Rows from block 2, named by matrix and row number. Rows with one number belong to one attention dimension. Each number is 500 + 50 x the weight over its row's rms, rounded and kept within 0 to 999. All counts start at 0. Numbers have three digits each.
# q: attention query (model.blocks.2.attn.q.weight, 256x256), inputs 86-171
# k: attention key (model.blocks.2.attn.k.weight, 256x256), inputs 86-171
q.115:554549560617469487460584477497512474489529462546514522501514483559521521511530538460562495549508482453630649536603596559460540525498517473576393624456507438470504478542501500526383468485561544514551605417519444516495533493548462487527442540492379499455451543
k.115:440488527431525512492462549502441522521492538426582521538577467564453528502497466559509499504507525504468454523480492408524488475514564452568540418476456504534490554538462568501443521491444457480601488518446568528490530483508476532622564543526489466535538555
q.116:463540472411525482598541511494563494526392485584530475541474548580512559513411397597509494396541457452445417538450557489461569436508588553509436517618523494478453498476447527453564448562436465532383530480564607555461489498483517491393527343532504443517448521
k.116:503416397451481515541389458516525498438570561514469464459596549446438505387471569456464595447502523486525480457530504623556427492450509511520576568476591478537465481476520551496557436516475530411470506513453495511563511505604514644535493378434516444460505560
q.117:523516524386458602560498494489569479429451454561516418460418513585472523471493407553458514491485459592426516480404535492495487494451558544497493476408603503437476537497528498508448524540518595465425392514489495555487510450501524435536442452564536442443356571
k.117:377487560435503511565534571390553560563503531500550510507518514431529492520516478513468734485522508491532411526427506481521544486562529554589565435506515496550480568622435547468411520458403443453441493364507537486420575435529522599449475429515486489453484605
q.118:425517548460446481564473466565464525396519609476578549538611559504424499564447419489475538497537550459528548500452591456551471462583588553601525484494480594544466513579437453475500492443510454511507468549557449519493435468491487507443558539500464491528551518
k.118:472480498468469508579506598515509562503431546484518432514508609526528583431557517445509502575555428480512523463514536441487544571478463461451440452447499438545350504523412493512494505561503513458546422455458459518542362463529399522515445508398516480508469573
q.119:535472501496601500441506507421610468585401405507432477480482433459524469468535564525513505457456464496459439543511468497486480471454411480429460545522545420531565471455539503515543484552479462513465524434506598426464616525556558446492448407548516544519462480
k.119:532496474504530473428505407426506480506565473543456580478461406493460446556469466509473477475430563520463474568482515533519460433488547518519517513579533530502598491491596462434488490477492502535475544539492570506455681562454600478515557491606483555473537434
q.120:529571464512530495531504464521436480431521503434521493542455531541522541508491499552507437477470468488510611488616521575435550465517566460560493516513466460476476442603493538462502542580479593548466545567536525591515486481491542462394639475466457494630534402
k.120:365530439458518539477466486451541508519467512496512482520456573586415518488528504532596402485484493507468561496479547528488396512497482500470405513486623485486469477468510635501624533490509478503578586499480457531510425556496469478465548460485592441488593420
q.121:593552531576450405423424504510478515477536571461473560551479487560485438550538481511527486552486544490485556512485516381540434549515516498447585397453472503429554588486546449476575478525486529615549501632472544500522499532531494580454527612581481513484465458
k.121:540424566457495454439461548470408506554509543510519532506508359477521474513439526502430465490468488509487443521542488463465482553518454555482521460525456642460567474498521584443554543524447456534526522555466510511433507479473505548570435570491508483442496473
q.122:439523567475503395454551615535500598560536566578438561468513475562536429575597438445409406519587483453632546487515493482460468549496453494498501491506505493465589378514434514577563372435511425519498566581534468504494525447481477530514438526520576587582497497
k.122:578405545526524485451439456522481417514474510466443529541512471490509435518461547536473571541461576491448499506520521499456449505558515527484535479546469521516573527476536526434563490502533565588543556541509564525503556486472476588543464537583534481510528404
q.123:503533489464470476512432567493503526561454564561488513395429528467524505502531556461570534511547541430408431498522451590468585546538494518394433456499550409542487485505478450542556499491419473596486528383536527542546538453533483577405561431479503505563487486
k.123:485462513487468559519453397561514422425520470531441509446546554572483519477604525503480613500510503509390537502464468490450437511505543409507534472566532381512489513503473522533436558540514508440491500520535599478483578519537496628524528467529595403548457462
q.124:535477477488560494455450513477508439404520505525527448585553424428508563457541536452532540501416493543553440494556469488598507480429527489598489476580460606475448599533488512481571477470469407580454478578500518474530468473509564441511626497505548531502527486
k.124:602522429602514466481565463499466476524593525502543479495441467507496588495469448619493419472435450561526480492551492455407493466453518558405544519529560547440410499430513551489499537560468527573471528468484496548484419562427487371558526537446429549507527584
q.125:419511556436460562498389485481486513524467539477485468438606557540490467540557476564364473519549487488559493460383537508506431508535475546408505566542514473461512449556530431514524500482530483465488487431503419428482497456514474372333398515529489513568489490
k.125:400500560461472503502484577349550484539424507506456503466465532483560503471639475489506546604460490540506520566442587443507519510483493506563447475502471590452504505467441417454491508535397456529534526543462556474503449531383506497497515523501517577462534472
q.126:540494474592498515500577459508520519447481569461501533604494501436494436516448544533471439505456544422406387426465422510417450496529479538478461423544474524574524459550456400579457508537492487458495474417508589502516485539498506483537574499486429465658514423
k.126:448404505438469517504515482503562470449485488456457529423458485539401500521517509479525535614465512503457410496481427455544476524556427469615531410533321522514488513493529485506500454473464469461596474479546463495560556538503545591601477497464441474510497467
q.127:468508493532544518504392544516551577518453516467529431612526501536500456518532500459500613540532524467362387471448524560506550502484466530438616455589447518564540495548512505450516560416521487621449505501417608503549525453497433498432573427567613442473552504
k.127:470584545527469542500567544546556445575574458524527541386445443474493444538465473678461572497519535522613420538522566518495476477530512509616487540517417478440593502446578448484514446478478496464529526432579458481505628478399562604463344463526463433511483529
q.128:449478469556496617498409468539616466440445485518434435542434544473477492463480542548466521387580482496473456419466494552486464518469491486459475592580524546476479476420548491409587583456503495503426475555563436474478405481508580540460447477466612471443495393
k.128:546465419447474496495407548501496416470464451483462539497482497452415474532483570464544431410504516447542544466605483571572568508510490473419508559577478481544551467463465462574403469502408437571439456531557526499569493562463546500520535496550441509596506472
q.129:476520486506544496458518394451504562550428442548468540518505427446587480470538476594588501416466499455422503525498435576580505512471460475603442495370548503538547487443534537439525480596508533456502471496463571487473569553498423502491466468526501569455526489
k.129:488522561461500467472401565518538520493536538486541469459465493509498490503516421518503525550554475520380405458444603502483566532475513508480565515469530527439529541507482460467547598587488481536410517560494439582570484573394479459411494586554434499539414509
q.130:482500509541581474424587382485558578469403454509487484538533445463565470471499500602542444410479475521501569528476479545516500513439456485520385566477483490457557478499494586434534566546453481466465574501460499485493521566539507508507495492503503456413468403
k.130:573442425580540487475516378429487450579473507500441503535495456467546487479491551475462493538396512444497511544490534463503517518466469434562511492524540461523547500568524448557492495489527466425523596441405538577484570581593537547589497495493480529469553491
q.131:435507576484519479413507495390507601479410520515457568505549434537515408513636517502536578489514520469415390477491452520481445496520437610395538534400446535574570462553554479517494469539394463418513495392453473438442581480580487470529463533501495547498451456
k.131:537395496490489523474553436486580479458494459513520482529515478451537507500465547437529450493539478423635559529468558501616476526499470412478476524450636513538527503531592539497525455559568474520502588527497559515588568595417565471548441500508490508574442496
q.132:522492472449442468484446574490485469490574560475444472548575494587396524517552580463449538511557521522542473508486521437577551482502499560439491451514553537557474535558457425520510546440476494474497418509415516585598508437483483450498507587541449592580533515
k.132:494455447523512504463557452482434560465497442550458457537372484409495494492451568464482526467466403456509483517507410520574509476446435509474451590494473521473530411476493503437429531515558503454383627500482486482452505566496626527522481472472384569472461518
q.133:465551538542426491470531428506492379494629531490486521369666423557495454535505571571424567516500569494519410542520431362543539518546478484567556466401450459480525536605535524543543493462460584458456504395472486396520532499455513431487484561515477502586565454
k.133:436452522564595542498587457430605432585494440480394521547488466538569506472481502549548508492493530490393445555473578517430445437503531466443487497485567528533494518525601447488565362451513515478547539455458532462431580521511538510438514452527571477493503437
q.134:443479521538468546543449519550428490454420485509444530438461526470398438516557556480563494464503560542461544492523499525457399511502481483497439529510522479528537528351534568440518562507515450541447593523481550520480518529521500557601468439546564387435475466
k.134:471501405546452481525581488594474523487524519559512490522600537603476441537527424471526519470577500436566463493440472524580517493509478439494530527522599380466581517514547456540451420509540505471467410533563434516581502509500498512468408473462433514561538447
q.135:469476489515440520481607404497480575474490592517480427503433545602475515431548413504420506551514477569464519406456506449513454560473495524534499423489418545411453461505467436530531600499485550429461479449464425487492496479412474444485505519433454577473561524
k.135:495501488528514424450494508484488531466495505515592521505464491369505457457464467549473554441479498500450518470472499518521490494407503572515487468456454515392564479428423429508534558532425528502435455565496518518510439517459508550421542529524382537484459530
q.136:461630494498564507476504511465579559586468447534432535506496489466587441494408495617538384388530521524482478554481484532462476464493474533520442642528600452427581513438536534422564475491503550557519525517521583472441548461675570565511416431593572448490468441
k.136:562413536530445491443478460446523324551576522476444529491588424584524540514479588546428593568529539470483515503527561422491503502545536455521506497555541483571467575550489484510485485468476454552559551513557538444509699568414513580519479524514579498632535489
q.137:424564488538562516493555513478591519605523452500518569415497556419493499469613563513515495414541506459474548470454519629441491484523491505517479633450669440497491431463454500487559484506522523453550552475509470451444522558556487523496399462459528549538509509
k.137:596479577468484503460458508552515415502560550468462513515615451538490484574586539493424555581549565518510466464521456435592519467583516502509499534526556478579508595532440515480589555376546440557475478483594505460523623521449546559506541505528614551550576468
q.138:485456440532512574490533481546397524467514498618466487434427473484573499492473495537492495436506492574590388522476365518464530468442533477452496541471589447490512536501567542451498482446527605538389545515460519596467525462516451452561486450529575451462451569
k.138:568458408606505479494543435614453422464570515565495496578505427527488529506477536478584444434547515492519596507616452543432524479462553499494478522454595479451520525452465528482567525485518581494412548570563523530546553514463505552531487436542540401548504541
q.139:489411559429576534410535577507497449629520450515490566470485473432558454507582506486498408435483517533548427464518510554385504524511477551502440513457461412451544495569446528517517414392527549536577506507431466539469525473508432504563497580498566585409518591
k.139:516451534463491495444429449477407441446489487434543565509548428420459481518526490603512384521494601505528608480598566560502534487545546538539524543436467468530525487497499536462481636440518537507551450579520442480497576501466461616444496526572486457449515556
q.140:547446438487461499471479491506457506470539568544446464581444447571571473478460506564427457509487519497526424483410442421544373466441520474461467434448461534487499647548523465487546511475449470532507416638444528578571495438565498519513496558509517495455514459
k.140:531509519593530494407529498445358492470499511520531512516454457454488482475439465551502460505415477552487549527544502453441468483440486532559516428503352556477509475464565501476434564549448565492479504518404538574419440481467478617583559585531471434458446575
q.141:433499499384505556485559403488503490465475554580458493515494514516468562436544537463544436490503509499452546522443511558496486443464572540594423476445605494516422540538469505441579573488506490448484519525443515563524525488544490528489521477495518503491522576
k.141:542524515526606453445530462603516484477554503507554585586574420531495541540521428466550466468579508471463598543494434464452516472492591495539485526458577471494456484537373469522579605479553512461462496522544491538466379556601443520459570501528533535463504628
q.142:426530592451482525516563517555411642488507594517549567511523539564487447556560437466449475512505586517491412501432512480538461458541554576514503490405462529567495492611494461455453560439524514442493477479489481633514482440518443475410454527515529482458589609
k.142:455527486475583484545533452603449623459487478533485571596503547504472386570499409494522396479541554463498567551431492535515491472520493541560501563436528540544597374489466476492513568419598529440417564480456506568452338457581454517488422454550477545382531575
q.143:549422422483526523502528441541423416461567445557500455517530450491536592429477506594530545489491452561535516552507446454564541447429575448564534430530482504442427566537472507466587491501467476569406507571478516560484508478531528484575581460527468498534496513
k.143:594514443608583467449542463460493412478531463492537518512510460479430601475477571463555542373461460530448580473603460516438480410470548546460496437487515522508413539475430462532544502555389510496469491487514532494497502506509527452533597493499527494610495559
q.144:619452447595441522508484421493416449546618529514544487501536523473496521491496446483427511624499545504569515544424427434479542495533513483490485446529527490512488507549542556576420490504564515609542472483432547538498536510441381557469495493520445482525556562
k.144:588463504515460560549537471559494414512504407480462436496478504495454460473471557497570572429552508453412432416494431484574432524501515488500560518538545447499459587499513425504630441440506566413426505558529468501447449537545557558503430465450562538413493356
q.145:496467512560472525486627479488433507559504511459534457482556545514498511475616563403468401485490472446487486510419450497430447464511479486576344499507494392524466493575481488540482514454592541511581504450481493511476513476555496461484523530427433513534562450
k.145:415509604554491518568441505546463478513544532529532469514484528521572547530630470480423503570495542518637578506449546430490630496527576491556543488542517517487451538583468557530385598426488485543456447557460470560576468440456401522496508515513523494541571555
q.146:506510442524585516471481442452569507541414425488425469572448503466493484493453580445582440427495431427382422508529473562501439429490454479482494537581435498487528469442482450464541498579504465451462599452473522515423481560612604583474495478497537546400416349
k.146:451585524429470500568466584609433556469494494456596484467465532505426517525552428515528451520494554566504479494444559467472476538513547481583501446508458523467451505491443507484575515487597490485471394569476517583515392428455418461471451537529441507481499538
q.147:518539462557587515493556420487439609518442543511412461533507490454632529473568509509507573478449462526567482546514554467472515515500473496582367439495521480576488462583547647448495540578418443526431596419394569586436525447502555544553539481522481508432519481
k.147:539547522477514419524526560546440524475513551454606467492574547509437537513543464398554452569590530522585432483575584414538532521526544451538579423526429456518429598529406444556548495513484486495470482502550460469531505416540302507408453544495417532548452509
q.148:582553500513555492450427544491558461485423387534453471506458421446563517453433604548542489500422491542479389558541501459623549465441472491526487504535534504467515540413505437337557520536433530478432535497524538429426533548506568442529438469521457547531413401
k.148:458522582391478543571453528543515499500534569512576516530468553571474519508486414537413532575487514480505526546406539476478487535536617543551504483526485604485421479588527518520486495471565499530497457594502518563562371446481436548453471530557523465506495503
q.149:548458438554437483590500478561479434507599565510514497442479523529538521480399490494410580584510534456485548464452582465419517524492539485419490452488512541499462527495482422498434482486508457528476455582490425563529446458408506494567441469426450431576482561
k.149:407526459438459520551540563556461604471465534490570536461406528474467480521514378483545505478558496563510527424449451550472464526500507565549540479408449567429495436479409553499576546490520482439462440514524433561491434462435479479488528497456485411422516564
q.150:516497496411537515518639485512541433567458425515570557522558523539577483564517487481467519514515496428505517460438491489426439507528536489472469464505402567480525392563520435563429448496505443522549459517563437550564443489499486428460501528460451576523492493
k.150:499483518540523486427472515525507575569542560526483486547498445479517446502468557554525458529562509531408458500491406436472541554460472547513505483495491539478608498447439516480557553475492516545418546514471519444438593503466507506563517455579590457484461453
q.151:540481498505426545577486500584541435515602517535600513448458543535460556478463479495448631596484503469549590467544572520483543515505581497470495426461474513482439473517502548505496457515543509545475535489510463506564461520376512526575537426439473419549457609
k.151:467538434503506452536514526604442646452465496508559506514470584451450443535547420469488432422541453503508525445472395535518500505493438533515511480462469501461542415438410459511509539510502494445404411493518455508441304434578494493463539502450408563445473529
q.152:472581487570453508565456533548506491506573506531473490445435479431603457474427432596560425552494522550506511477574481479435484518463508459503531539461531512392540535466466486484527495505512571467449393579472479518550466501457507510503501433469510460442514444
k.152:442514514470423526500489598585486530556470477565571530415453547498536400500544456567571518494513509592485524447494489505498466519453501583562459486499395445387598504446491497514570488497388470549424480422541491524506500439423524499465520427547487421480448509
q.153:489552571474560511520483498490534512496427419366508453486520528456597516484530509493654498546468496581465527494564612533376567491507512488525501580564376458501476478567448455477592524501546569474481531380447478465497451499445461401413545487509462515451556467
k.153:422567477462528505579452583543556526563444423488506542410468593447501486476545486566513470536522528523553508490438553578509478489506527487525527593554564440475505501481473439538618443563443437460565524429511478429507503544496481420323482405472511529494530434
q.154:540556455574448550518514418567466592477468558482507511444446520517416393494464511532461561450512619560415448455494506489519453483517464535528448541485511429554547520493530476465482505470455532410440533468530522543490549476551509624467390410480522412538506539
k.154:469535463536443503536527513634513548506546504567461543489489575583565364566521417517489538520610527467551490515409447491502477502518502482534513564437584466498650413488497461517488509487564555474389531504556526564545518500465500532457418468547522451544514497
q.155:446480541338548552538400593508547364536484432508493566500553478416597526510478551513594433503471539477559555554553538562466510437524559499528426535548547501534495588535499587418561495496493445574605474540495553513595490484539503535486570471521570409467519516
k.155:514499564367514502480461563550463437536533428518522591507537429550494536505493546462548387538548552514493604560540556498489516490496604484549441569527494449468449582538453494470537538462485454546561533498473503496492520501534472492558547480553586445430530588
q.156:507488435576533544598431502535486436456456406502457403445430525439658536445512525526580469525499462486560498488525472587375590514441508429425537543489561474497500500469519484481597472544561553468426496491413498469546460556391471371501515374457507488521491405
k.156:468566445556489491561484598579512499519481479525481434463435544509512543459574485536615458525534440532584523488556485584459540515436519480478502529511519418399481546401494509466638452578475476488514504420522475469554520534421521383455564411482465401513458456
q.157:493568588466506436510451525533456606509515547466546523491508526566437531475586500515504515495571521429433533532507573562510563489508554488544532509532540474549466506523421422406606666511535521463502551467439510511498504533525434480353506468513478482555532532
k.157:509506461449530408562520473641471559485431470467480548556558550558494444574536439500546535503595562449484615495447581507485459494504497469540501590530538442529539443484469413560581452565537439464536511390503462519504408497578463461491469458492461490469568567
q.158:479490447441511571555476478480462520463478484543475449477471545468462596442467528386594523478460452537506626538577448527483607481493533512514404451471543452486417504507468619537419506531479512476476502510527513514472514455574529517482525451472494492462515602
k.158:510630514488510543505523429501580464460499503533497457536530470597511570474543488376548474435498463508502582510503452461500525494480559434499432479430651428472407541513416490510542501486571528464458502536523496472484421548588481455432519461487544526502508564
q.159:493516604489533516516499551498432547492503516404587567513581510466544467577566476512479490506445553516529419499478568462539478430565511535474540545471406511602509491652516511492422475458526483495526440458548462540483471492518490435443483570508468491438626505
k.159:394529533425546564557519474451520574507480429525452554484447585438446411520452494499455421577403565558518456563460605549568451457548470573562503565497500607557550419529585499493472458460507514458526574442416502458453476483459511473472447462538500582390557428
q.160:435534478528406475564507577570421562444565557508576488485532572525483541512524462463487527614569558498540501442452477440486528548549579524506544487490425590479433525560455482517464543462502553457541421454521434531562430431423409501492504561456480434534557563
k.160:503398557593442512506495554524513509501589470475534450535568456455485532487593561492439593554569533508518531404499443413525537538515543522464519555598499523535468473603478521549411573531549582518495421548555443508535528499421438427540462544522550475503539521
q.161:492423543548495492460582417498599497487542571498544531490435494443389494510452551520463512568468554447576630545489559523542567438493481474536484470652339433560515525483501440516516500497568459554493522508464521493536543531435560470569517501554444444503494407
k.161:444596485428489516559533512550435560478453534493569515473478616524457496499422411477551448485489513503442456510450560524475491498527550497484499408425448505487456523479447429468567456445483485460482451465483541559530400492533461473453551546485491471550499488
q.162:508481532453540533511471481454532497501378449521464491516485467465540466476522501622618383433386487489506462505516491498517491482477461474561480555480454492475553506472527552465494407542503432547462485540527548455449569518561583475540511416559471507491461393
k.162:465436502548457438461400488496526539510536479537541466488499472441596502456566554486490539557511504555608593483485399493563522519444483520500579560517523487475503435522482555555412570521488560465535526475460400472480508421469436461535438488494528514404472562
q.163:433436573571469514494544496542474494484591524477541520469447505468507545509509529560479511577600519491567651507473460552513572474501505480557545520641417512571447518465440427585474618470555515516508528510511480489505459412442464485511592540497539432410519427
k.163:430489506434415523579463502618423549475471510546532505463479631512503492502444455467494493506510485528464536472470504499469472501511530539561535476447471544466453466480500392485504473446461509468504467463482460535492308505515481577492546538450507502485471552
q.164:478552493544429568572475602582449463469545484503593463488532590494444517507490503436439536537592512494521414392436537493515539580544533546499562517542488576479456520600477468508513554469451579432516422458519435566546385508440457450544465545454521395531578483
k.164:447464531503478509448422464486479557503511475524481526534466526449576489451536619486422543604422509525523603541531450509495522486491445496447514506459455477557506476498521452539380575490458471624586577422419528444489470468547321457596479522486518513521490629
q.165:475577466457502554459492420476531483529467425472556528478449513486392518508505484510565372491470475510359471478468445561427436573528500509534433462477511480438472506501540482509505566474509483494612508498569459371429495546572459323456537499510514498431471496
k.165:446502522543496556499447437491584435555536438465488511501495477497491489455505492493551510496467471561462515460462525493435543601523464462520517416502476479421494522522459491406446577500435489509489588498485493462403516446546415491429530462437482507317477546
q.166:547511448483593459456498382459570441555456432511448515498564456497503477513447517514512440375452448490472485583478496501478482475474457452502460544498505455512566458475519527458556405528537425468431566535475563448458563578598596491485520446539478566457498473
k.166:566455501548563549439524432438505541514429470488373543517434512529532480525487549519511474474455441484427511589454426555398516442527417507434382575474394420608550515472574498487531461478475500532506541487500608416463539516557515441534517491528502546404398496
q.167:529451476538583439438498496422572490536482458535439499444513422448552530457525542515595480495460452548541531572525474535470548446411455452490501557461593456569530546398554596514498477557483429501509509551417553432469613577547516593493497446522524529478471505
k.167:574465505547553471497528507507552453478561474509442489514507483465533477491511504547475589430537505503542512464524513492534488507479505539387473561606555516487550504456516562499525560529568532537476474610573453383514540496459598511502425410538542505470578372
q.168:536500488495493502462503536549551499525504414507574449471571490545481480502473417578498517467556460612556525461429445522608502515451495525496594503535601459425502522480468476629581436489422503438426463492549496523510465494461520486416441508524509551437582390
k.168:456498521375592497517626463427486503580480579514540535486518497450561509585474458487509439577482492494469531580503577470473551410505515492462542482472437468561549432505504453548458447490500465499445531443476537596572544476495423450569555497565498525543488555
q.169:467461608433447521502501492549510496515528481571465509486522522528453462510521418506568502458549540558595564496568490497501457474504503496360435514515521433395507436447537565540525426515597511542525518599539471447472471454473466532396507489563539500388494586
k.169:530529493554504509494526523423547558557472590556509553490441521555543494531569470636467496459472479535482454463517542500387543521502535521573528544497503495459488491558501556451498544518437538552451443417542438623484501494489403529346469498514509555501471544
q.170:549421531550518579460436462506471497502631478525582542487482524440470523491556541582435569506455496481532470476497430535537499497517478488462527442367521538500477617470502579334466662428543565613570539601515439458436513588489485535535499535468506456558512537
k.170:601525476633511556418482496565484461479597479503483508458446506436535535443478560472543389509485502494516383437564445558520505534467547474511480570418535473478457603477508520429524484470526583558504511587481404478564491548556362562443490537447501519498451478
q.171:504429437470493472594451516523487500513479569510558512564490529548471491526518506468449479563443546414495540502479549566572521467516500518536485433497557503553512505542467543540484542571498462478512498421472567648601521478513536538596462423500523432650562467
k.171:554456510552493412543523516555523420388548575446449518467501453496444469553517519454514550526510540434567534484568525467519429500507501505426444445547425477542547521494418571595519490463537437436560507523575495362578548436493610483650512504470517431626539439
q.172:506516590458518480480445566423418578534496524466560462466506535529403521491508467560567541455511450484407414556425474581509587497493521520356561490501411471449491470541477465459508546508460552515463469531473579439501473541426512386384574531555543504563472500
k.172:387481480495471518531460459494570590522488480504545472585493529495380518515521434446614464426505466463361574520481526612547562513524536439491512541504532561565461444532542406525464517488482478538439529539477505493529481512510548491375559470527471560350431524
q.173:578597449545483554470544403500535501499464460489500478542423488517531525468481601416539377471446487469457537437559481449481436553479448437701461436460503524503470501512548464466430459487616524490521558482437405540464491555537500520595451512410469512390466547
k.173:480464477465518502519522552531432390513486352444575521464557497483632515461473550545466463612536515549553526452430506413518495559528475459503523486467468617517480566461411510467563505534485514476569511460491548515512516507494425447592513526469537424512576413
q.174:521460484539490543505454460453575408460513484456403486433483518512618530487429569544463540490525464514438399486462582420469408548542530496396466581530452536551464451513590475457438511474467613499543577555487418407514494538540481473539462556447568544433401474
k.174:483464549456450562450329523511444543495474456474553508461480548571499473431477463480441476510467530562466391463444413476585436586522462504569567514386497483478506474504572440510456490506458513509550568626474506543356509547517426477457498526522518478421488574
q.175:436564464559489520498607446443474498527481516566380495509430420473577516504453428525483489433474482511509499542498530476424504475497522516384442482483476533492487436504556495555579466526468516520433409577512446453428495519435563444415455471496455538510500431
k.175:509522467505490498454438542409565599573436468477520466518424503571499529458560502624498589383490501516513438514477377451455532557483479450474530375494536471425483458501583548511497539489456485550489375526477550585412460582545453423373487516520472533426429507
q.176:471521572565414519533557561550506550453559571519529514480449543518419513505486435437495566608548542506585601460501546510496518527527530514490556470498519524448478533523456479591497542467540590491545364535521411508537483444479428469511479536464537454489547459
k.176:526491522586452509499450595549505513457595454466511461531519446493438521497578534504498576537611550478515478417518401453545551591523525498430539512568471539523466509613456543561429612511539605479509470528546441440503523441437435381531446575506549455449545478
q.177:531480482460608519438513449426559456546412439513400514474462402480559466492489530586516448408431460508474502576509502533519479442429433467441398511523511404528575470472581528467541466547507475530456546478494568499432593541568587476505456436547473541477518419
k.177:509518470528599457431522522405563436499502456456523542510511409476407506514518469546507489476482515455514440568487544512542528487503475426411449516468522431519564563510490556523527542548502509548511505501511589477534657563505511429489445453584494474616522391
q.178:552534403500560475538554442527495496448449488459524463474523535511470511493507462526450420366548457480557505478481553579430478492429491431469453463522454429507507476510528515538589410541444470456477492562491566625541507455512532426402528482455487428611464474
k.178:479457556602434492510482560610511493563536448572630457577466451539548486483538545513459531450581515536514453430415511439541517510469533459417493629512627443443495485536509447500403506462454496479454420505446555601527466590457457402474477575467547529466471472
q.179:541468468449612447416485428390538470543446469500436519499480392475515497486488528555553474445423464506498494601521503532501507430440426479465453489488512422538555521439549561468497469573459429542503628475456594442452620535568565497505509438543488540497465462
k.179:475541481458444496565528522585459515495463520502611505479515612503499490491427460496541476485542519485456462459452569518525491529495546500568529415451477521440464515477441402455592453436499498426473437485471493585555326518487487534451543554435499484504502475
q.180:448501532573486479553502576572522520511559491516538498493484512452504551498600568514497623635507530489579558536487457498527602497503491471531491517518502532556467543488460517542461585478624486467487485446485522461610468562372471469544544508483491437523502449
k.180:525480522472432514563502481608453504492501457576533502509482609492462501511441491497480542412522476524419496451467511522508538451488548529492540590499477482483454404443528348508442442459484471499415432520475486575537307595490532521498560509477487581512509553
q.181:501467560558530450529436534547512482605498470526463490518559420462546472499532482501532502513528493485625596533598425591513610539469471539585546554519549578516562424510444495531651383476490421453462629463484523453469500445349578505471445413579539586550587437
k.181:448573428483579552508529458439521537488481430432487482486487498465528581455508533663519518532471476587543562492524494510471578502479535488569538512563393488519428508536512551474463529508425443493454517329475529526557517429579421464500458453524463468452482597
q.182:391578501460557416456561451436460567503417487500437491515453482528549463518511487478545467509430508530420470601525559531407477436452453460604488471485518482560537517517555467538501437523493471444495595422405529426418566488534512479450482471493483512555475540
k.182:564467529531552500438480503443586444508543446478432473518507390508533517461554584537475547512496496494540501478531480472515501545480462462435487557584540480517506534526526602552480530560502496536507548538529509417513646478466521442534401460528524519450500485
q.183:485444513486421514463495567548560455472522455513531476438412483537428502478522474496504614493516472596425405435487510527548376522438485498556614571469590511501450537501538484519450548397471534454493505519580363468447461593448502557473416542451603500442495466
k.183:518521473418524481508481382504469437543444549539530494513466563439589437448427485503522446460429506512441492534503573591536502495465465507496535475407550470377551405408522448412549477538496480519469579548416489524502452554545579629473522393447480557578561469
q.184:322574471374474520580546440526440573385448512581422501472448536565570521475500357417516408541433492488489542509535581501516512447499492495572402436425519457487492458471473523466434445587523483476505440514496498534528531413513550535488523406471415481573487513
k.184:513475572501483466531489498505586458571472501523396488489509470552455472553493574546388516439475488411498529531503578474469512496539431504487402500568483504498520466505482467408551534452557451574493548470530497445493461444461657566475437464459533539536455498
q.185:476528513444508565511402577487558544463474540544409433462386455449539530462501542454482435585416466579422478437492518487402391479426482490476508628583527507504468477435439518446448594547494438530470398569517444553478483438565484495536503528459613526443464494
k.185:669434523497524538459467480497472554561469555472503474577460509433475491490454494448445422564398508550402410479497572491526505531523461532478494440530511518549497584525589409482572521505482550564525557485408485489443497621432401561508519551496579551486454429
q.186:489479428559489481422629412505511500567506521486519501550547472488510505488394465476447560443600481445464583462383562470393497496487482453367523496535528443449498429501418444557526472486543549514480506534530562416479479577526485516443460543483525513462520514
k.186:494512522424553536476572561468424490544507516531588494497438486396565528523536494408574476439522499481484496482534508432440497458484511482530476517453611378534473556501480524521489466444535531455478457454481542580433523508557387556519514557486513402459448629
q.187:413542490428461517453580451493452639466475527560558509525518558589411505486529367479477438502494491447515613492484550514481483439507483493513431354438510471449505553436426561495483482538558451591530502437522588504495517502515506591501544482521442428555493602
k.187:523517476577541526514613518563507415532526547521386506483487504473561532582488498379518497475529430485490531453521636547387464490537506506394391558575583454501479502482418529490614505465544488432443490494577453482493503464483514515512528526442574483493467467
q.188:518363485521458514539571497515465386496521508526439491424532461438562494466456514448528638464492489474534427485498552516571527511482536494410514498525469504519500469567525490594517412535525568411425475547484551458571486498487552565530495501489524490478514449
k.188:500494560408472433485436455416534529507450553469506532503512517569382496491528433577496496432520548500440508536488443451501451543501497493521533425407416553536504423505536529526458483522455476600619559530523534512476530535480573488445545493552484532557484557
q.189:629405491577516493467448514512600476545521411502487498534528456487512493503458570540475472418511472527498527481477469565514493496480476507388481584596479491576512447491531507591479583514527519507514527574507499421429497530465519507519404493510606555385480467
k.189:513596483463511471536583461489356518438471576509569564549462572573495521496453471496538451552474533486454512529474526533447495499546575511567524487427431501475443542479472480510549446468459502478493518510481545551473464482519465501479584502485453455524501594
q.190:471558589463512511440413612459461567634499576491562504468549525515443454518468544602466526503571466540548479552464457467459450513516476586369516489546466499486531520521462522483517539431355502616506606447511534432395508424534483378442531577552544517489521477
k.190:515506481463524579508502491464475568551484439457508500529468578486571493532502449363506417553450445535405495481486546556487445533549492542535523575510629505541482455536542440531488508545489510405491501458477497539446468546488406514398497559507549517417447511